{"hidden_act": "silu", "patch_size": [4, 4], "adamw_weight_decay_other_params": 0.01}
Rows from block 2, named by matrix and row number. Rows with one number belong to one attention dimension. Each number is 128 + 24 x the weight over its row's rms, rounded and kept within 0 to 255. All counts start at 0. After the name is the row's rms in percent of the matrix's.
# v: attention query, key and value (stacked) (model.blocks.2.attn.qkv.weight, 768x256, the v third), inputs 0-127
# proj: attention output (model.blocks.2.attn.proj.weight, 256x256, transposed), outputs 0-127
v.42 102 [128 171 128 185 128 128 128 128 128  83 128 128 128 128 128 150 176  85 128 128 128 128 128 128 128  97 128 128 175 128 128 128 128 196 128 128 128 128 128 128 128 128 128 128 175 128 128 189  99 128 128 128 128 123  98 146 175 128 128  93 128 128  39 101 128 128 128 128 128 128 128 128 166 172 128 128 165 175 128 128  90 128 198 128 128 128 128 128 101 128 128 128 128 158  76 128  96 147 128 153 128 128 128  73 128 128 128 128 128 128 128 128 110 128 128 131 128 128 128 128 128 128 128 128 128 128 198 145]
v.43 109 [112  87 128  99 128 128 170 153 128 128 176  96 128 128 216 163 128 128 128 128 128 128 128  86 158 128 128 177  86 128 128 128 162 128 167 128 128 146 128  98 128 128 128 128 128 153 128 128 128 128 128 128 128 128 128 128 128 128 105 102 128  67  88 128 128 128 128 128 128 128 128 128 128 128 128 128  83 128  97  96 128 128 128 169 128 160 128 128 128 128 128 105 128 128 128 179 128 128 128 128 126 128 153 128 128 128 128 128 128 128 128  79 122 128 128  63 128 128 128 175 181 128 128 128 128 145 128 128]
v.44 110 [ 85 128 128 152 128 205 128 128 128 128 128 128 128 128 128 128 112 128 128 153 128  97 128 128 128 128 128 128 120 128 101 136 138 128 128 114 171 128 128 163 128 128 128  71 128 128  57 128 128 128  78 117 128 122 148 128 183 128 128  66 107 110 128 128 179 128 175 182 128 128  69 128 128 128 153 128 187 151 128 162 101 128 128 215  95 128 143  65 128 128  64 128 128 128 128 128 128 128  94  83 128 128 128 128 128 128 157  80 177 128 128 128 128 128 128 128 128  74 128 128 128 128 128 128 128  64 128 128]
v.45 120 [128 128 128 128 128 128 128 122 128 165 169 128  60 140 128 128  82 128 128 128 128 128 128 128 128 128 128 128 128 128 128 128 149 128 119 201 128  82 128 114 128 128 128 128 128 128 128 128 128 128  83 128 128 128 123 128 128 128 128 128 128 150 128 107  92 138  61 171 134 128 133 128 108 128 128 128  48 128 128 128 128 128  79 158  99  83 147 128 113 146 118 128 128 101 128 128 128 187 147 128  91 128 128 128 128 128 128 128 128 128 128 128 117 175 120 128 149 184 128 128 128 151 182 128 128 128 128 128]
v.46 093 [128 128  87 128 106  84 128 205 155 128 128 128  62 128 159 128 128 167 128 128 128 128 170 181 128 128 128 128 150 128 128 143 128 184 128 128 128 128 128 128 128 182 128 164 128 128 106 128 128 128 146 102 128 128 128 128 131 128 128 128 128 106 128 151  98  87  98 128 128 128 128 128 128 128  84 196 128 128 128 128 174 128 128 128 128 128 128 107 128 128 109 103 128 128 128 184 128 159 128 128 128 128 128 153 128 128 128 128 128 128 162 128 128 128  74 128 128 128 128 128 179 128 128 183  90 128  63 128]
v.47 100 [128 128 128 128  69 128 128 128 128 128 182 128 128 111 128 128 128 128 128 111  83 128  67 128 128 128 128 128 160 128 183 128 178 128 128 128  95 182 128 128 128  88 151  94 128 196  94 128 128 128 128 128 128 128 133 128 128  83 196 128 128 128 120  51 128 128 128 170 128 128 128 128 128 128 116  98 128 128 128 128 128 128 128 128 189 128 128 128 128  43 128 128 128 129 128 128  91 128 128 156 128 128 128 128 158 171 128 128 128 149 128 104 128 128 128 128 128 102 128 128 206  99 128 128 128 128 128 128]
v.48 099 [128 128 128  80 128 128 128 128 128 128  80 128  82 149 109 128 148 128  98 175 128 128 128 128 128 128 128 143 125  86 128  53 128 128 128 128 161 106 128 128 128 128 166 128 203 128 128 161 175 125  87 128 128 128 128 128 136 128 128 128 128 128 161 128 128  85 128 112 128 113 163 128  91 128 128 154 129 128 128 128 128 128 128 137 106 182  33 128 128 128 128 128 128 128 128 128 128 128 181 128 128 128 128 128 128 128 128  78 220 214 128 128 128 128 126 128 128 161 128 128 128 165 166 135 168 128 128 128]
v.49 113 [128 128 144 128 121 128  77 128 128 128  64 128  79  96 128 128  89 128 128 128 128 148 128 128 128 116 128 128 128 112 104 128 128 128 128 128 146 128 128 128 128 128 128 128  50 128 128 103 128 128 128 128 128 106 128 203 128 128 128 128 128 128 192 128 128 128 128 128 181 123 128 108 128 167 128 128 128 128 128 128 128 128 128 204 136 128 128 167 128 145 136 128 128 128 128 128 128 128 128 128 128  94 104 128 128 128 103 170 155 128 128 150 142 128 157 128 128 128  66  66 186 193 128 128 191 128 128 102]
v.50 120 [128 128 128 128 128  85 128 128 128 128 173 128 191 128 128  80 128 119  70  84 128 125 128 128 128 128  80 160 128 128  93 128 146 128 128 106 128 128 128 128 128 128 128 128  93 128 128 155 128 128 128 128 128 128 128 121 164 128 171 128 161 128  67 128 149 128 128 128 128 128 128 128 145 128 171 128 164  87 128 128 168 102 128 128 128  76 128 128 128 128 128 128 149 128 174 175 128 174 114 128 128 128 128  93 181 128 128 128 128 128 128 128 128 187  65 128 128 128 128 128 128 128 128 128 128 128 128 128]
v.51 110 [128 128  95 128 163 128 128 128 183 128 172 128 128 175 146 128 128 128 128 128 128 128 128 128 153 128  62 128 128 128 104 128 128 172 128 128  86 140 117 109  65 128 128 128 128 128 128 128 128 103 128 128 128 153 128 128 128 128  89 128 128 128 128 128 128 128 128 128 128 153 158 128 128 111 128  93 107 112 128 128  83 128 121 143 128  87 100 109 175 191 128 128 128 128 128 128 128 128 128 128 128 128  80  86 128 105 186  79 104 188 128 128 128 128 105 128 177 128 128 193  84 128 128 128 128 128 128 128]
v.52 106 [128 128 128 128 128 128 128 160 128 128 128 128  77 128 128 128 128 128 191  72 128 128 128 128 128 128 128 156 128 128 128 194 128  95 157 128 128 128 128 128 173 128 128 128 128 119 115 111  74 159 147 128 128 128 201 128 128 127 128 100 128 128 154  83 128 128 178 128 128 171 128 128 128 128  39 158 165 111 128 128 128 128 116 159 103 100 113 128 128 128 171 175  72  88 139 128 128 171 128 128 128 128 184 128  98 128 128 128 155 128 128 103 155 128 128 128 128 171 128 128 128 128 128 128 128 128  84  98]
v.53 101 [128 128 114 131 157 128 128 125  74 102 128 128 175 128 128 128 128 176 128 128 128 128 128 128  52 128 128 127 128 169 128  80 128 104 128 128 123 128 128 128  71 105  76  61 128 220 128  83 128 128 128 128 128 128 112 128 157 128 154 128 128  85 114 128  85 128 128 128 128 128 128 128 193 101 128 128 128  66 128 128 128 128 128 128 128 128 155 128 100  61 128 128 172 128 128 176  86 128 164 128  95 128 128 128  57 128 128 128 156 128 128 128 184  94 128 128 128 128 128 128 141 128  89  89  91 128 128 128]
v.54 123 [128 149  74 128 199 128 128 128 128  98 128 128 128 128 128  71 101 128 128 128 114  86 128 140 177  80 128 128 128 128  68 128 128 128 128 128 128 187 128  44 109 128 128 128 128 163 128 128 128 128 128 191 128 128 117 128 128 145 138 128 128 128  65 146 128 169 170 136 128 128 128 100 128 128 128 142 155  95 128 128 128 132 128  88 128  96 128 128 128 128 128 148 128 128 128 128 142 128 128 128 128 156 128 128 181 128 148 128 128 128 128 128 128 128 128 130 128 128 128 128 128  92 135 128  61 157 128 128]
v.55 097 [128 128 128 128 128 127 175 128 128  87  81 128 128 128 128 128 128 128 128 128  95 128 128 125 128 128 128 180 128 159 128 115 128 152  91 128 128 128 128  80 128 128 149 128  78 128 128 128 128 128 128  90 128 128 128 122 128 128 128 128  94 128 128 149 128 131 128 128  79 128 128 128 128  92 128 169 128  95 128 128 190 128 128 102 128 128 217 128 128 128 128 128 128 128 139 128 128 128 128  97 128 128 128 128 128  84 128 128 128 195 136  78 128 128  51 161 128 128 128 128 128 128  87 213 128 128 128 128]
v.56 107 [128 128 128 128 128 128 101  86 128 194 146 128 128 128 128 128 128 128 128 128 128 128 128 128  90 128 128 118 128 128 128 128 128 138 145 128 128 128 128 128 128  97 128 128 128  99 128  50 128 128 128 128 128 128 128 128 128 128 128 198 128  93 128 128 128 128 128 147 128 175 128 149 128 128  89 128 128 128 128 128 128  70 128 128 128 128 128 128 128 128 128 128 174 153  90 128 128 128 168  61  76  54 128 128 128 128 128 128 128 177 128 128 128 128 128 144 101 128 112 128 128 120 128 128 131 128 128 128]
v.57 103 [128 128 128  57 128  66 174  86 128 128  71 128 128 128 128 128 128  99  94 128  59 137  64 128 128 128 128 154 128 128  89 146  84 128 128 128 128 128 128 128 128 128 128 128 190 128 128 128 128 128 128 128 128  63 128 128 128 148 128 128 128  83 123 128 128 172 128 128 146  70 150  80 128 128 128 187 128  93 128 128  82  97 128 128 128 143 128 128 128 128 143 128 161 128 128 128 187 128 197 108 128 168 128 175 148 128 128 128 148 128 128 128 128 128 105 128 128 156 128 128 128  86 128 155 128 128 128 195]
v.58 103 [128 128  67 128 128  75 128 128 128  91 128 128 128  83 128 128 233 128 128 113 128 128 128 128 128 128 168 128 128 128 128 120 128 128 128 128 108 128 128 156 128 128 128 168 157 128 128 148  55 128 128 128 128 110 174 128 128 128 128  88  86 108 128 128 128 128 128 128 160 128 128 128 128  88 128 128 128  92 128 128  66 173  73 128 128  94 128 128 128 201 128 105 128 128  35 128 128 128 128 195 103 128 188  57 128 128 128 128 128 128 128 100 169 128 128 114 128 168 128 128 128 128 128 128 135 179 128 128]
v.59 097 [128 128 128 128 124 128 128 128 128 128  87 106 128 128 128 129 128 128 128 128 136 128 128 128 128 128  87 128  91 161 110 128 128 158 128 128 128 154 128 128 128 134 128 128 128 128 128 128 128 201 128 128 128 128  79 128 110 128 128 128 128  94 128 128 128 128 128 128 128 128 128 128 128 128 115 128 128 111 128 128  90 128 128 128  83 130 227 128 128  81 187 128 128 128 146 174 199 128 128 128 128 128 128 207 128 128 128 128 128 128 132 128  89 128 128 128  83 180 128 207 128 128  79 128 128 128 135 128]
v.60 093 [196 102 128 128 143 101 122 128 180 128 206 128 108 156 128 128  47 128 128  77 128 128 128 128 128 128 109 128 128 128 128 128 128 128 128 128 128 128 128 128 128  99 128 147  99 128 128 150 128 174 128 128 128  97 128 128 128 128 128 184  94 128 128 193 128 128 128 128 128 186 128 128 179 128 128 128  71 128 128 128 128 170 128 128 128  85 128 128 128 128 128 154 146 132 128 128 128 110 128 128 175 128 128 167 172 128 225 128 128 128 128  93 181 128  77 128 128  63 128 128 128 107 128 128 108  83  90 128]
v.61 102 [106 128  80 128 128 128  68 128 121 128 157  96  46 121 128 128  65 128 128 150 128 128 128 103 128 128 128 128 128 184 128 128 128 128  85 128 172 128 128 128 128 128 128 128  85  80 147 128 128 128 128  28 128 178 128 103 128 128 128 114 128 170 160 128 128  87 154 128 128 128 128  95 128 128 135 108 128 161 128 128  79 128 128 191 176 128 128 129 155 128 128 172 128 128 128 128  56 128 128 128 128 128 128  88 128 128 128 128  53 128 128 158 128 126 128 128 200 128 128 128 128 128 201 168 128  62 128 128]
v.62 132 [ 80 128 128 128 128 205 128 128 128 128 167 172 109 128 128 128 128 128 128 128 128 128 128 128 176 167 128  68 128 128 128 128 128 128 128 128 128 159 128 138 128 128 128 128 110  68 157  82 128 110  98 128 160 128 128  93 128 128 169 132 100 128 194 128 128  89 128 128  88 128 160 128 128 128 128  98 128 128 128 128 128 148 128 128 128 128 128 128 128 157 128 154 128 128  48 128 108 128  96 128 128 128 154 154 128 128 160 181 128 128 128 128 128 112 128 128 128 128 128 128 128 128 128 128 161  61 128 128]
v.63 092 [128 173 128 128 128 128 128 128 131 128 128 128 128 128  78 128 128 143 128 234 128 128 128 128 128 155 177 128 128 128 128 128 128 128  96 128 128 128 103 128 128 128  74 121 128 128 128 128 171 128 128 171 128 128  83 128 128 128 128 128 128 113 128 128 128 128 128 189 128 202  97 128 128 128 128 128 128 169 143 124 128 128  98 128 128 128 128  59 128 128 128 161 128 128 138 128 128 128 106 128 128 128 128 128 128 128  53 128 128 176 128 128 128 128 128 128 128 128 128 172 128  91 128 175 128 128 197 128]
v.64 093 [128 128 128  78 120 177  76 128 128 128 128 128  52 128 128 128 128 135 128 209 171 128 129 128 128  67 128 128 128 128 128 160 128 128 128 128 128 128 128 174  81 200 106 128 128  80 128 128 128 128 128 128 184 128 128  68 128 128 128 128 128 128 128 128 128  76 128 128 128 128 128 190 139 128 128 128 128 128 182 128 128 104 160 128 128 128 179 128 145 117 128 128  98 128  88 150 128  93 128 128 128 128  63 128 128 128 128 128 166 125 128 128 128 196 128 128 154 128 128 128 128 199 128 128 128 128  89 128]
v.65 084 [128 128 128 107 128 128 128 128 128 100 128 128 128 128 182 128 128 128 128 128 101 128  74 128  77 128  87 116 128 128 151 128 128 171 128 169 128 128 128 128 128 128 128 128 128  81 135 128 154  67 128 102 128  97 128 128 128 128 128 128 128 207 108 128 128 145  56 128  74 128 128 128 128  83 128 128 128 128 101 193 144 128 161 128 128 128 128 128 128 128  68 128 128 128  73 193 128 128 128 128 128 128  86 128 128 128 128  70 191 128 128  55  72 128 117 128 128  85 189 128 188 161 128 128 128 128 128 128]
v.66 088 [128 128 128 128 128 128 128 166 128 128 128 128 128 128  71 128 128  85 128 128 128 128 128 140 128  49 128  95 128  89 128 128  93 128 128 128 128 128 128 104 128 128  79 128 168 128 128 128 201 107 128 128 128 128 128 128 128 128  53 202 128 136 128 155 192 128 128 128 128 135 128 128 128 128  87  79 195 128 128 164 168 128 128 171 128 128 128 163 122 128 128 128 128 128 120  44 128 128 128 128 128 128 128 128 128 128 128 208 128 174 128 128 128 128  93 128 128 128 128 128 128 128  84 128 128 128 168 128]
v.67 091 [128 128 128 128 160 128 128 128 128 128 114 174 128 128 128 128 128 201 128 128 128 128  75 128  80  74  57 128 128 166 128 128 128 128 128 128 128 128 128 128 128 128  88 128 185 128 128 128 128 128  82 128 128  98 128 128 128 128 128 128 193 128 128 128 128 128 128 128 128 128 128 128 128  82 128  60 128  89 128 128 128 128 128 128 128 128 172 128 128 128 128 128 176  26 128 128 128 128  41 161 128 128 128 128 128 128 128 128 128 128 128 141  76  92 128 128 128 128 128 128  97 128 128 165 128 128 128 143]
v.68 108 [128 189 128 128 100 170 128 128 128 173 128 128 128 128 128 128 128 128 128 128 172 128 128 128 128 128 128 128 128 128 128 128 128 128 126 128 128 128 128 150  52 128 128  80 128 128  93 117 128 128 128 128 128 128 128 128 189 114 152 154 155 181 128 148 116 128  83 128 128 128 128 106 144 128 128 128 128 128 128 128  81 110 151 128 128 128 128  91 128 112 128 128 146 158 128 128 128 128 213 141 128 128 128  99 177 128 128 103  69 148 128 128 185 128 128 128 128  95 128 128  67 146 128 128 128  52 128 128]
proj.42 092 [128  70 128 100 134 161 195 128 128 166 128 128 128 174 128 128 128 128 128 128 128 128 111 130 128 128 128 128  81 128 128 128 173 108 128 128 128 140  91 173 128 128 128 128 128  81 170 128 128 128 128 128 128 128 128 128 128 190 128 128 149 128 194 168 128 128 128 128 128 128 158 128 128 128 128 186 128  83 128 128 128  96  93 166 128 128  90 128 128 128 128 128 128 128 128 128 162  58 128  95 128 128 128 197 128 128 128 128 141 128 184 128 153 128 128 128 128 114 128 128  75 128 128 128 116 128 111  73]
proj.43 092 [169 147 128 128 128  55 128 128 128 128 128 148 155 128 128  66 128 128 128 192 128 128 146 128 128 128 128 128 172 128 128 128  75 134 128 128 128  90  82 128 162 128  94 128 128  82  96 107 128 128 128 128 128 128 128 124 128 116 128 128 128 128 128 128 108 190 128 128 128 128 128 128 128 128 128 128 154 128 128 128 128 128 185  71 128 128 128 128 128 128 128 137 128 128 128 128 128 128 128 181 128 128 128 128 128 128  48  96 171 174 128 128 128 128 128 191 128 128 128 113 132 128 128 128 100 128 128 128]
proj.44 087 [128 128 128 128 128 128 167 128 128 128 128  49 113 128 128 147 128 128 128  61 128 128  81  60 128 128  89 128 128 128 128  72 137 128 128 128 100 128 128 128 128 128  83 190 128 128 128 128 128 128 128 128 128 128 128 128  55 128 128 159 128 128 128 128 128 163 128  86 128 128 125 188 121 128  62 128 128 128 128  83 128 169 144  72 128 128 128 128 128 128 146 128 128 128 128 128 128 128 128 154 159 120 128 128 128  56 109 108 128 128 128 128 128 128 128 128 128 135 128 128 128 128 128 128 128 174 231 128]
proj.45 101 [ 74 128 128 128 128 128 152 128 128 128 128 128 140 128 128 211 128 128 128  42 128  96  97 128 127 128 128  53 128 128 128 128  99 128 128 128 198 128 128 128 128 128 128 128 128 128 128 128 128 128 128 128 161  78 128 128 128 128 128 128 128 128 128 128 163 128 197 128 114 128 132 128 102 128  76 128 128  80 128  83 128 128 204 128 117 144  90 128 128 138 157 141 128 128 128 169 128 128 133 128 128 110  82 172 185 128 128 126 128 128 128 128 128 111 128 128 128  79 128 128 104 128 120 128 128 128 128 128]
proj.46 089 [128 128 165 128 128 128 128  58  99 204 128 128 176 128  77 128 128 128 128 145 128 128  86 128 128  90 128 128 128 128 128 110 128  78 128 156 128 128 128 128 128 107 128 128 128 128 128 106 128 128  81 128 109  49 159 128 128 128 128 128 107 128 128  81 128 128 175 147 128 128 127 128 128 128 178 111 128 128 128 128 128 128 128 128 128 161 165 197 128 128 128 128 119 128 128 102 170 128 128 128 128 128  81 128 128 128 134 128 128 128  86 128  52 128 128 128 128 128 128 128  89 128 128 128 128 128 170  81]
proj.47 100 [ 95 128 128 128 194 128 128 128 132 186 128 128 154 128 128 128 128 128 128 128 153 128 169 128 128 128 128 103 128 128 107 154  60 172 128 128 176 128 128 128  88 142 128 160 128  31 176 128 100 128 128 128 128 128 128 128 128 128  84  90 133 128 128 128 128 128 177  21 128 128 128 128 128 128 128 128  91 128 135 128 128 128 128 175  83  75 128  98 128 198 128 156 147 128 128 128 194 128 128  83 128 195 168 128 101 128 128 128 150 128 128 128 110  84 128 128 161 128 128 128 108 128 106 128 128 128  98 166]
proj.48 092 [128 113 128 174 128 128 128 128 128 128 128 128 192 108 166 128 128 128 189  70 128 128 128 128 128 128 160 111 177 128 128 128 236 128 128 128  72 128 128 128 128 128  96 128 119 128 141 113 128 162 155 128 128 128 161 128 128 128 128 128 128 187 128  75 128 128 128 128 128 209 115 128 128 128 128 133 128 128 128 128 128 128  87 128 144 128 155 128 128 128 128 128 128 128 128  83 128 128 104 128 128 128 128 116 128 113 121 151 105  31 120 128 128 128 128 128 128 128 128 128 128  97 128 128 128 128 128 128]
proj.49 079 [128 128 128 128 128 128 128 164 128  67 181 128 128 128 128 134 186 128 128 128 128  57 128 128 128 139 128 128 128 128 159 104 128 128 128 128 128  90 128 170 128 128 128 128 180 128 221 128 128 128 128 128 128 128  66 100 104 128 128 128 128 128  90 128 128 128 128 128  48 128 128 128 128 128 128 128 128 146 128 128 128 128 128   0 122 128 128 103 128  80 128 128 128 128 128 127 128  78 128 128 128 128 128 128 128  82 128  95 128 128 128 128 128 128 128 128 128 128 128 109  85 101 128 114 113 128 128 162]
proj.50 080 [128 179 128 128 128 161 128 105 128  66 128 128 105 128 128 205 128 128 128 128 128  71 142 162 128 128 128 128 128 128 128 128  90 128 128 137 128 128 128 128 128 128 128 128 128 128 128 128 128 128 128 156 128 128 128 128  73 128 128 128 128 128 128 208 128 174 128 128 116 128 128 128 128 128  99 128  96 128 128 128 112 138 128 173 128 128 128 128 128 128 128 128 115 148 128 128 158 128 177 128 128 128 128 117  64 128 128 128 128 128 158 128 128 116 161 156 178 128 128 128 156 128 128 128  48 128 128 128]
proj.51 077 [128 128 200 128 128 128 128 128 128 128 128 128 146 117 128 128 128 128 128 128 128 128 128 128 128 128 143 159 128 128 128 128 128 128 128 128 128 128 183 128 128 128 128 119 128 128 184 128 128 174 128 128 128 128 128 128 128 128 154 128 128 128 128 184 173 128 128 128 128 128  51 128 128 128 128 130 128 115 128 128 128 128 128  36 128 128 193 128 128  67 108 128 128 128 128 191 128 128 128 139 128 128 128 219 128 128  88 139 128 128 128 128 185 128 207 128 128 128 128 128 138 161 195 174 128  53 128 128]
proj.52 083 [128 128  83 128 128 128 128  70 128 128 128 128 209 128 128 128 128 128  96 170 128 128 128 128 128 128 128 128 128 128 128  89 128 173 128 128 128 128 128 128 145 141  51 128 163 128 128 167 161 128 128 128 128 128 128 128 128 128 156 128 100 128 128 177 128 128 128 128 128 109 128 128 128 128 204 128 128 128 128 128 128 128 128 128 128 196 128 128 128 128  34  83 128 128 128 102 128  68  79 165 128 128  95 128 170 128 128 128 128 128 128 128  90 128 128 128 128 151 128 128  79 128 128 128 128 128 153 128]
proj.53 092 [128 128 149 134 128 128 128 146 136 128 165 128 128 128 128 185 128  73  95 128 128 128 128 128 168 107 128 128 128  29 128 233 128 128 128 128 189 128 128 128 123 128 128 128 128  57 128 142 128 128 128 128 111 112 128  66  77 128 128 128 128 128 184 128 140 128 128 128 128 128 128 161 128 128 128 128 128 128 128 128 128 128 128 128 128  91  87 128 126 164 128 128  51 136 128 128 207 128  90  90 102 128 128 128 145 128 128 128 108 181 128 128 128 150 128 128 128 121 128 128 128 128 128 128 128 128 123 128]
proj.54 082 [128  85 179 128 128 128 181 128 128 178 128 128 128  70 128 169 128 128 128  60 128 128 128  94 128 136 128 128 128 128 157 128 128 128 128 128 128 128 128 128 128 128 147 128 128 128 128 184 128 128 128 128 128 128 125  43  68 128 128 128 128 157 128 128 128 128 128 120 128 128 112 186 128 128 128 128 128 128 128 128 128 128 128 176 128 128 128 127 128 128 128 128 128 128 128 169 170 128 174 128 128 128 128 128 113 128 128 128  93 128 128 130 171 108 128 126 132 104 128 128 132 128  38 105 199 128 128  78]
proj.55 094 [128 128 128 128 128 128 128 128 128 192 128 128 128 128 128 128 128 128 128 128 160 184 128 104 128 128 128  90 128 128 128 128 128  61 184 128 128 156 128 157 128 140  81 128 128 140 128 135 128 128 128 124 153 123 128 128 128 128 128 128 230 106 128 128 128  83 128 151  93 128 128 128 128 157 128 128 128 128 128 128 116 178 128 128 128 128  85 128 128 128 128 128 128 128 128 128 128 128 128 128 128 128 128 128 128 153 128 137  85  77  82 148 128 128 128 128 128 128 114 128 128 128 170  11 128 128 128 128]
proj.56 089 [128 128 140 128 128 128 143 128 128  81 128 128 128 128 128 128 128 128 128 128 128 128 128 128 128 128 128 179 128 128 128 128  63 128 124 128 145 128 180 128 116 128 128 128 128 128 128 186 128  66 128  82 146 128 128 128 128 128 128 128 128 128 128 128 128 128 128 128 128 128 128 128 137 128 128 128 128 128 128 128  47 128 128 128 128 128 128 128 128 128 128 128 128 128 156 128 101 128  48 169 136 168 184 128 128 128 128 128 128  60 171 128 103 128 128 128 128 128 128 128 128 144 128 128  87 128 154 151]
proj.57 101 [134 128 128 128 128 128  96 128 128 128 128 128 128 128 184 128 128 157 162  88 128 128 128 128 128 128 128  80 128 139 166 121 197 128 128 128 128 128 128 128 128 129 128 128 128 128 128 128 190 128 128  87 128 129 128 128 128 128 128 128 128 226 121 128 172 128 161 128 128 170 154 221 128 128 128 109 128 144 128 128 200 143 128 128 128  71 128 128 128  86 128 128  93 128 128 128 128 128 128 158 128 128 128  74 128 128 128 128 108 128 128 128 128 153 163 128  63 128 169 176 128 162 128 128 128 128 128  89]
proj.58 086 [128 144 128 128 128 187 128 128 128  97 128  57 128 188 128 128  72 176 128 128 128 128 128 128  60 128 128 128 128  96 128 120 128 128 128 128 213 132 128 128 128 128 145 128  96 128 128 128 134 128 128 128 128 128  85 180 128 128 128 128 128 128 128 128 128 128 128 128 128  71 128 128  92 128 128 128 128 128 136 128 164  67 190 105 128 117  88 128 128  76 128 128 128 128 188 128 159 128 142  16 128 128  66 164 128 128 128 128 128 128 128 207 128 134 128 120 128 108 128 128 173 128  98 128 128 145 128 128]
proj.59 076 [128 128 128 128 128 128 128 128 128 128 140 128 128 128 128 128 128 128 128 128 128 128 128 140 128 115 128 128 141 157 128 128 128  56 128 128 128 131 128  77 128  73  77 128 128 128 128 128 128  45 128 128 128 128 138 128 128 112 128 128 128 128 128 128 128 128 128 128 127 128 128 128 128  92 128 128 117 128 128 128 212 128 128 128 193 128  45 128  89 128  23 128 141 128 131  90 128  98 128 128 121 128 128  96 128 128 128 128 128 128 117 128 139 128 128 128 153  31 128  92 161 128 128 128 144 128 128 128]
proj.60 086 [ 71 159 128 128 128 128 165 128  19 128 114 128 128 128 128  78 173 128 128 128 128 128 128 128 228 128 128 128 128 128  39 135 128 128 128 128 128 128 128  71 128 187 128 128 128 128  68 128 111  96 150 128 128 186 128 128 128 128 128  88 128 133 128  45 128 128 128 128 128  92 128 128 108 128 128 128 141  82 128 128 128 128 128 128 128 132 128 160 128 128 128 128 128  93 128 128 128 128 132 128 128 136 128 128 128 128  28 128  86 128 128 128 128  78 128 128 128 166 128 128 100 138 128 128 128 128 194 128]
proj.61 090 [215 128 171 128 128 128 193 128 128 128 128 175 211 128 128 110 203 128 128 128 128 128 128 128 128 136 135 106 128  78 128 130 128 128 128 128  79 128 128  90 174 128 177 128 128 128 108 128 128 128 128 192 128  92 128 128 128 128 124 128 128 128  98 124 128 128 128 128 158 128 128 184 128 128  89 128 154 181 164 128 128 128 128 114 112 128 128  91 128 128 128  65 128 128 129 135 128 128 128 184 128 128 128 128 176 128 128 128 162 128 128  98 128 128 128 147  98  89 128  98 128 128  60 128 128 128 128 128]
proj.62 091 [162  91  96 128  57 128 128 177 128 173 128 128 128 128 128 128 128 128 128 128 128 128 128 128 128 128 128 132 128 128 128 128 128 128 128 128 128 128 128 103 128 128 128 128 128 144 128 128  92 128 128 128 121 128 128 128 128 128 128 128 128 148 128 128 128 195 128 128 167 156 128 120 128 128 128 128 128 128 128 128 128 128 128 128 128 128 128 158 133 128 128 128 128 128 128  60  82 128 154 128 128 128  98 128 124 128 125 128 128 198 128 128 128 219 108 128  88 128 128 128 128 128 128 128 128 150 128 128]
proj.63 076 [156 128 128 160 128  90 128 128 128 128 128  95 128 128 128 128 128  69 161 102 128 128 128  94 128 128 113 128  97 128 128 131 128 128 165 121 128 128 128 128 128 128 160 198 128 128 128 128  83 128 128  79 128 128 178 128 128 128 128 128 128 179 128 128  85 128 128  77 128  74 128 128 128 128 128 128 164 128 128 128 128 128 128 128 128 128 128 182 197 147 128 128 128 128 128 128 128 128 128 128 147 128 180 128 178 128 154 157 128 128 128 128 128 128 128 128 128 104 128 128  98 184 128 128 128 128 128 128]
proj.64 095 [128 128 128 181 152 128 128 128 134 128 128 128 128 128 128 128 128 139 128  82  77 128 128 128 128 168 128  61 128 128 128  45 128 162 128 128 128 128 128 123 184  94 128 128 128 128 158 128 128 128 128 128 128 128 128 170 128 128 128 128 128 174 128 203 128 182 128 128  98 162 128  92 117 128 152 128 121 128 128 128 128 128 128 128 128 128 128  79  47 128  83  91 128 164 128 128 208 152 128  93 128 128 202 128 128 128 128 128 128 128 128 128 146  84 128 128 128  81 128 128 128  88 155  84 128 128 128 128]
proj.65 093 [128 128  69 185 154 121 128  94 128 128 128 128 128 128 128 128 128  77 128 128 128 103 128 128 204 109 128 180 162 230 128 128  91  71 128 128 128 128 128 209  63 111 128 128 128 128 128 172  33 128 128 128 128 128 128 128 120 128 140 128 128  87 172 128 128 128 128 128 145 130 128 128 128 128 128 128 128 128 128 128  87 128 128 154 106 128 128 128 128  44 128 128 128 172 128 111 128 128 128 128 128 128 128 128 128 128 128 111  88 128 128 201 128 128 128 128 187 128 128 128  98  97 128 128 128 128 128 128]
proj.66 113 [128 128 128 128 131 119 128  30 128 128 128 128 128 128 128 128 128 187 128 128 128 128 128  69  67 196 165 128 128 128 186 128 128 118 128 128 128 128 164 128 128 128 128 128 128  89 128 128 128 128 128 128 150  80 128 138 128 128 136 104 128 128 128  93 128 128 172 128 128 111 128 128 128 128 128 128  68 128 128  91  96 128 128 143  44 128 128 107 128 167 128 140 208 128 128 128 128 128 128  92 131 128 128 128 128 128 128  82 174 128  72 128 128 128 192 128 128 128 128 128 128 128 128 105 128 128  22 128]
proj.67 098 [128  47  74 128 128 128 127 128 128 128 128  51 128 128 128 188 137 135 128 128 128 129 128 128 128 128 237 128 128 128 128 128 128 128 121 157 128 128 128 128 128 128 101 128 128 128 128 128 128 128 232 128 128 128 128 128 128 128 128 100  95 152 128 128 128 105 128 128 128 128 128 106 100 184 128 129 128 128 128 128 128 128 128 128  76 205 128 128 128 128 128 128 128 128 128 128 128 128 193 128 128 128 128 128 128 128 128 128 128 217 128  93 154 128 191 128  95 128 128 128 147 128 128  77 128 128 128 154]
proj.68 100 [185 128 128 128 128 128  48 128 128  91 128 128 128 128 128  69 128  79 128 171 128 128 128 128 128 128 128 128 128 128 128 193 128 128 128 128 128 128 128 128 161  95 179 128  78  78 177 128 128 160 128 128  99 128 195 128  41 128 128 103  83 106 110 145 139 128 128 128 128  51 128 128 128 128 128 128 128 128 128 128 177 128 128 128 128 110 128 128 128 128 128 128  75 128 128 128 128 128 128 128  22  80 128 128 119 128 128 128 198 118 128 128  67 128 128 128 128 128 128 128 128 128 128 183 128 159 128 128]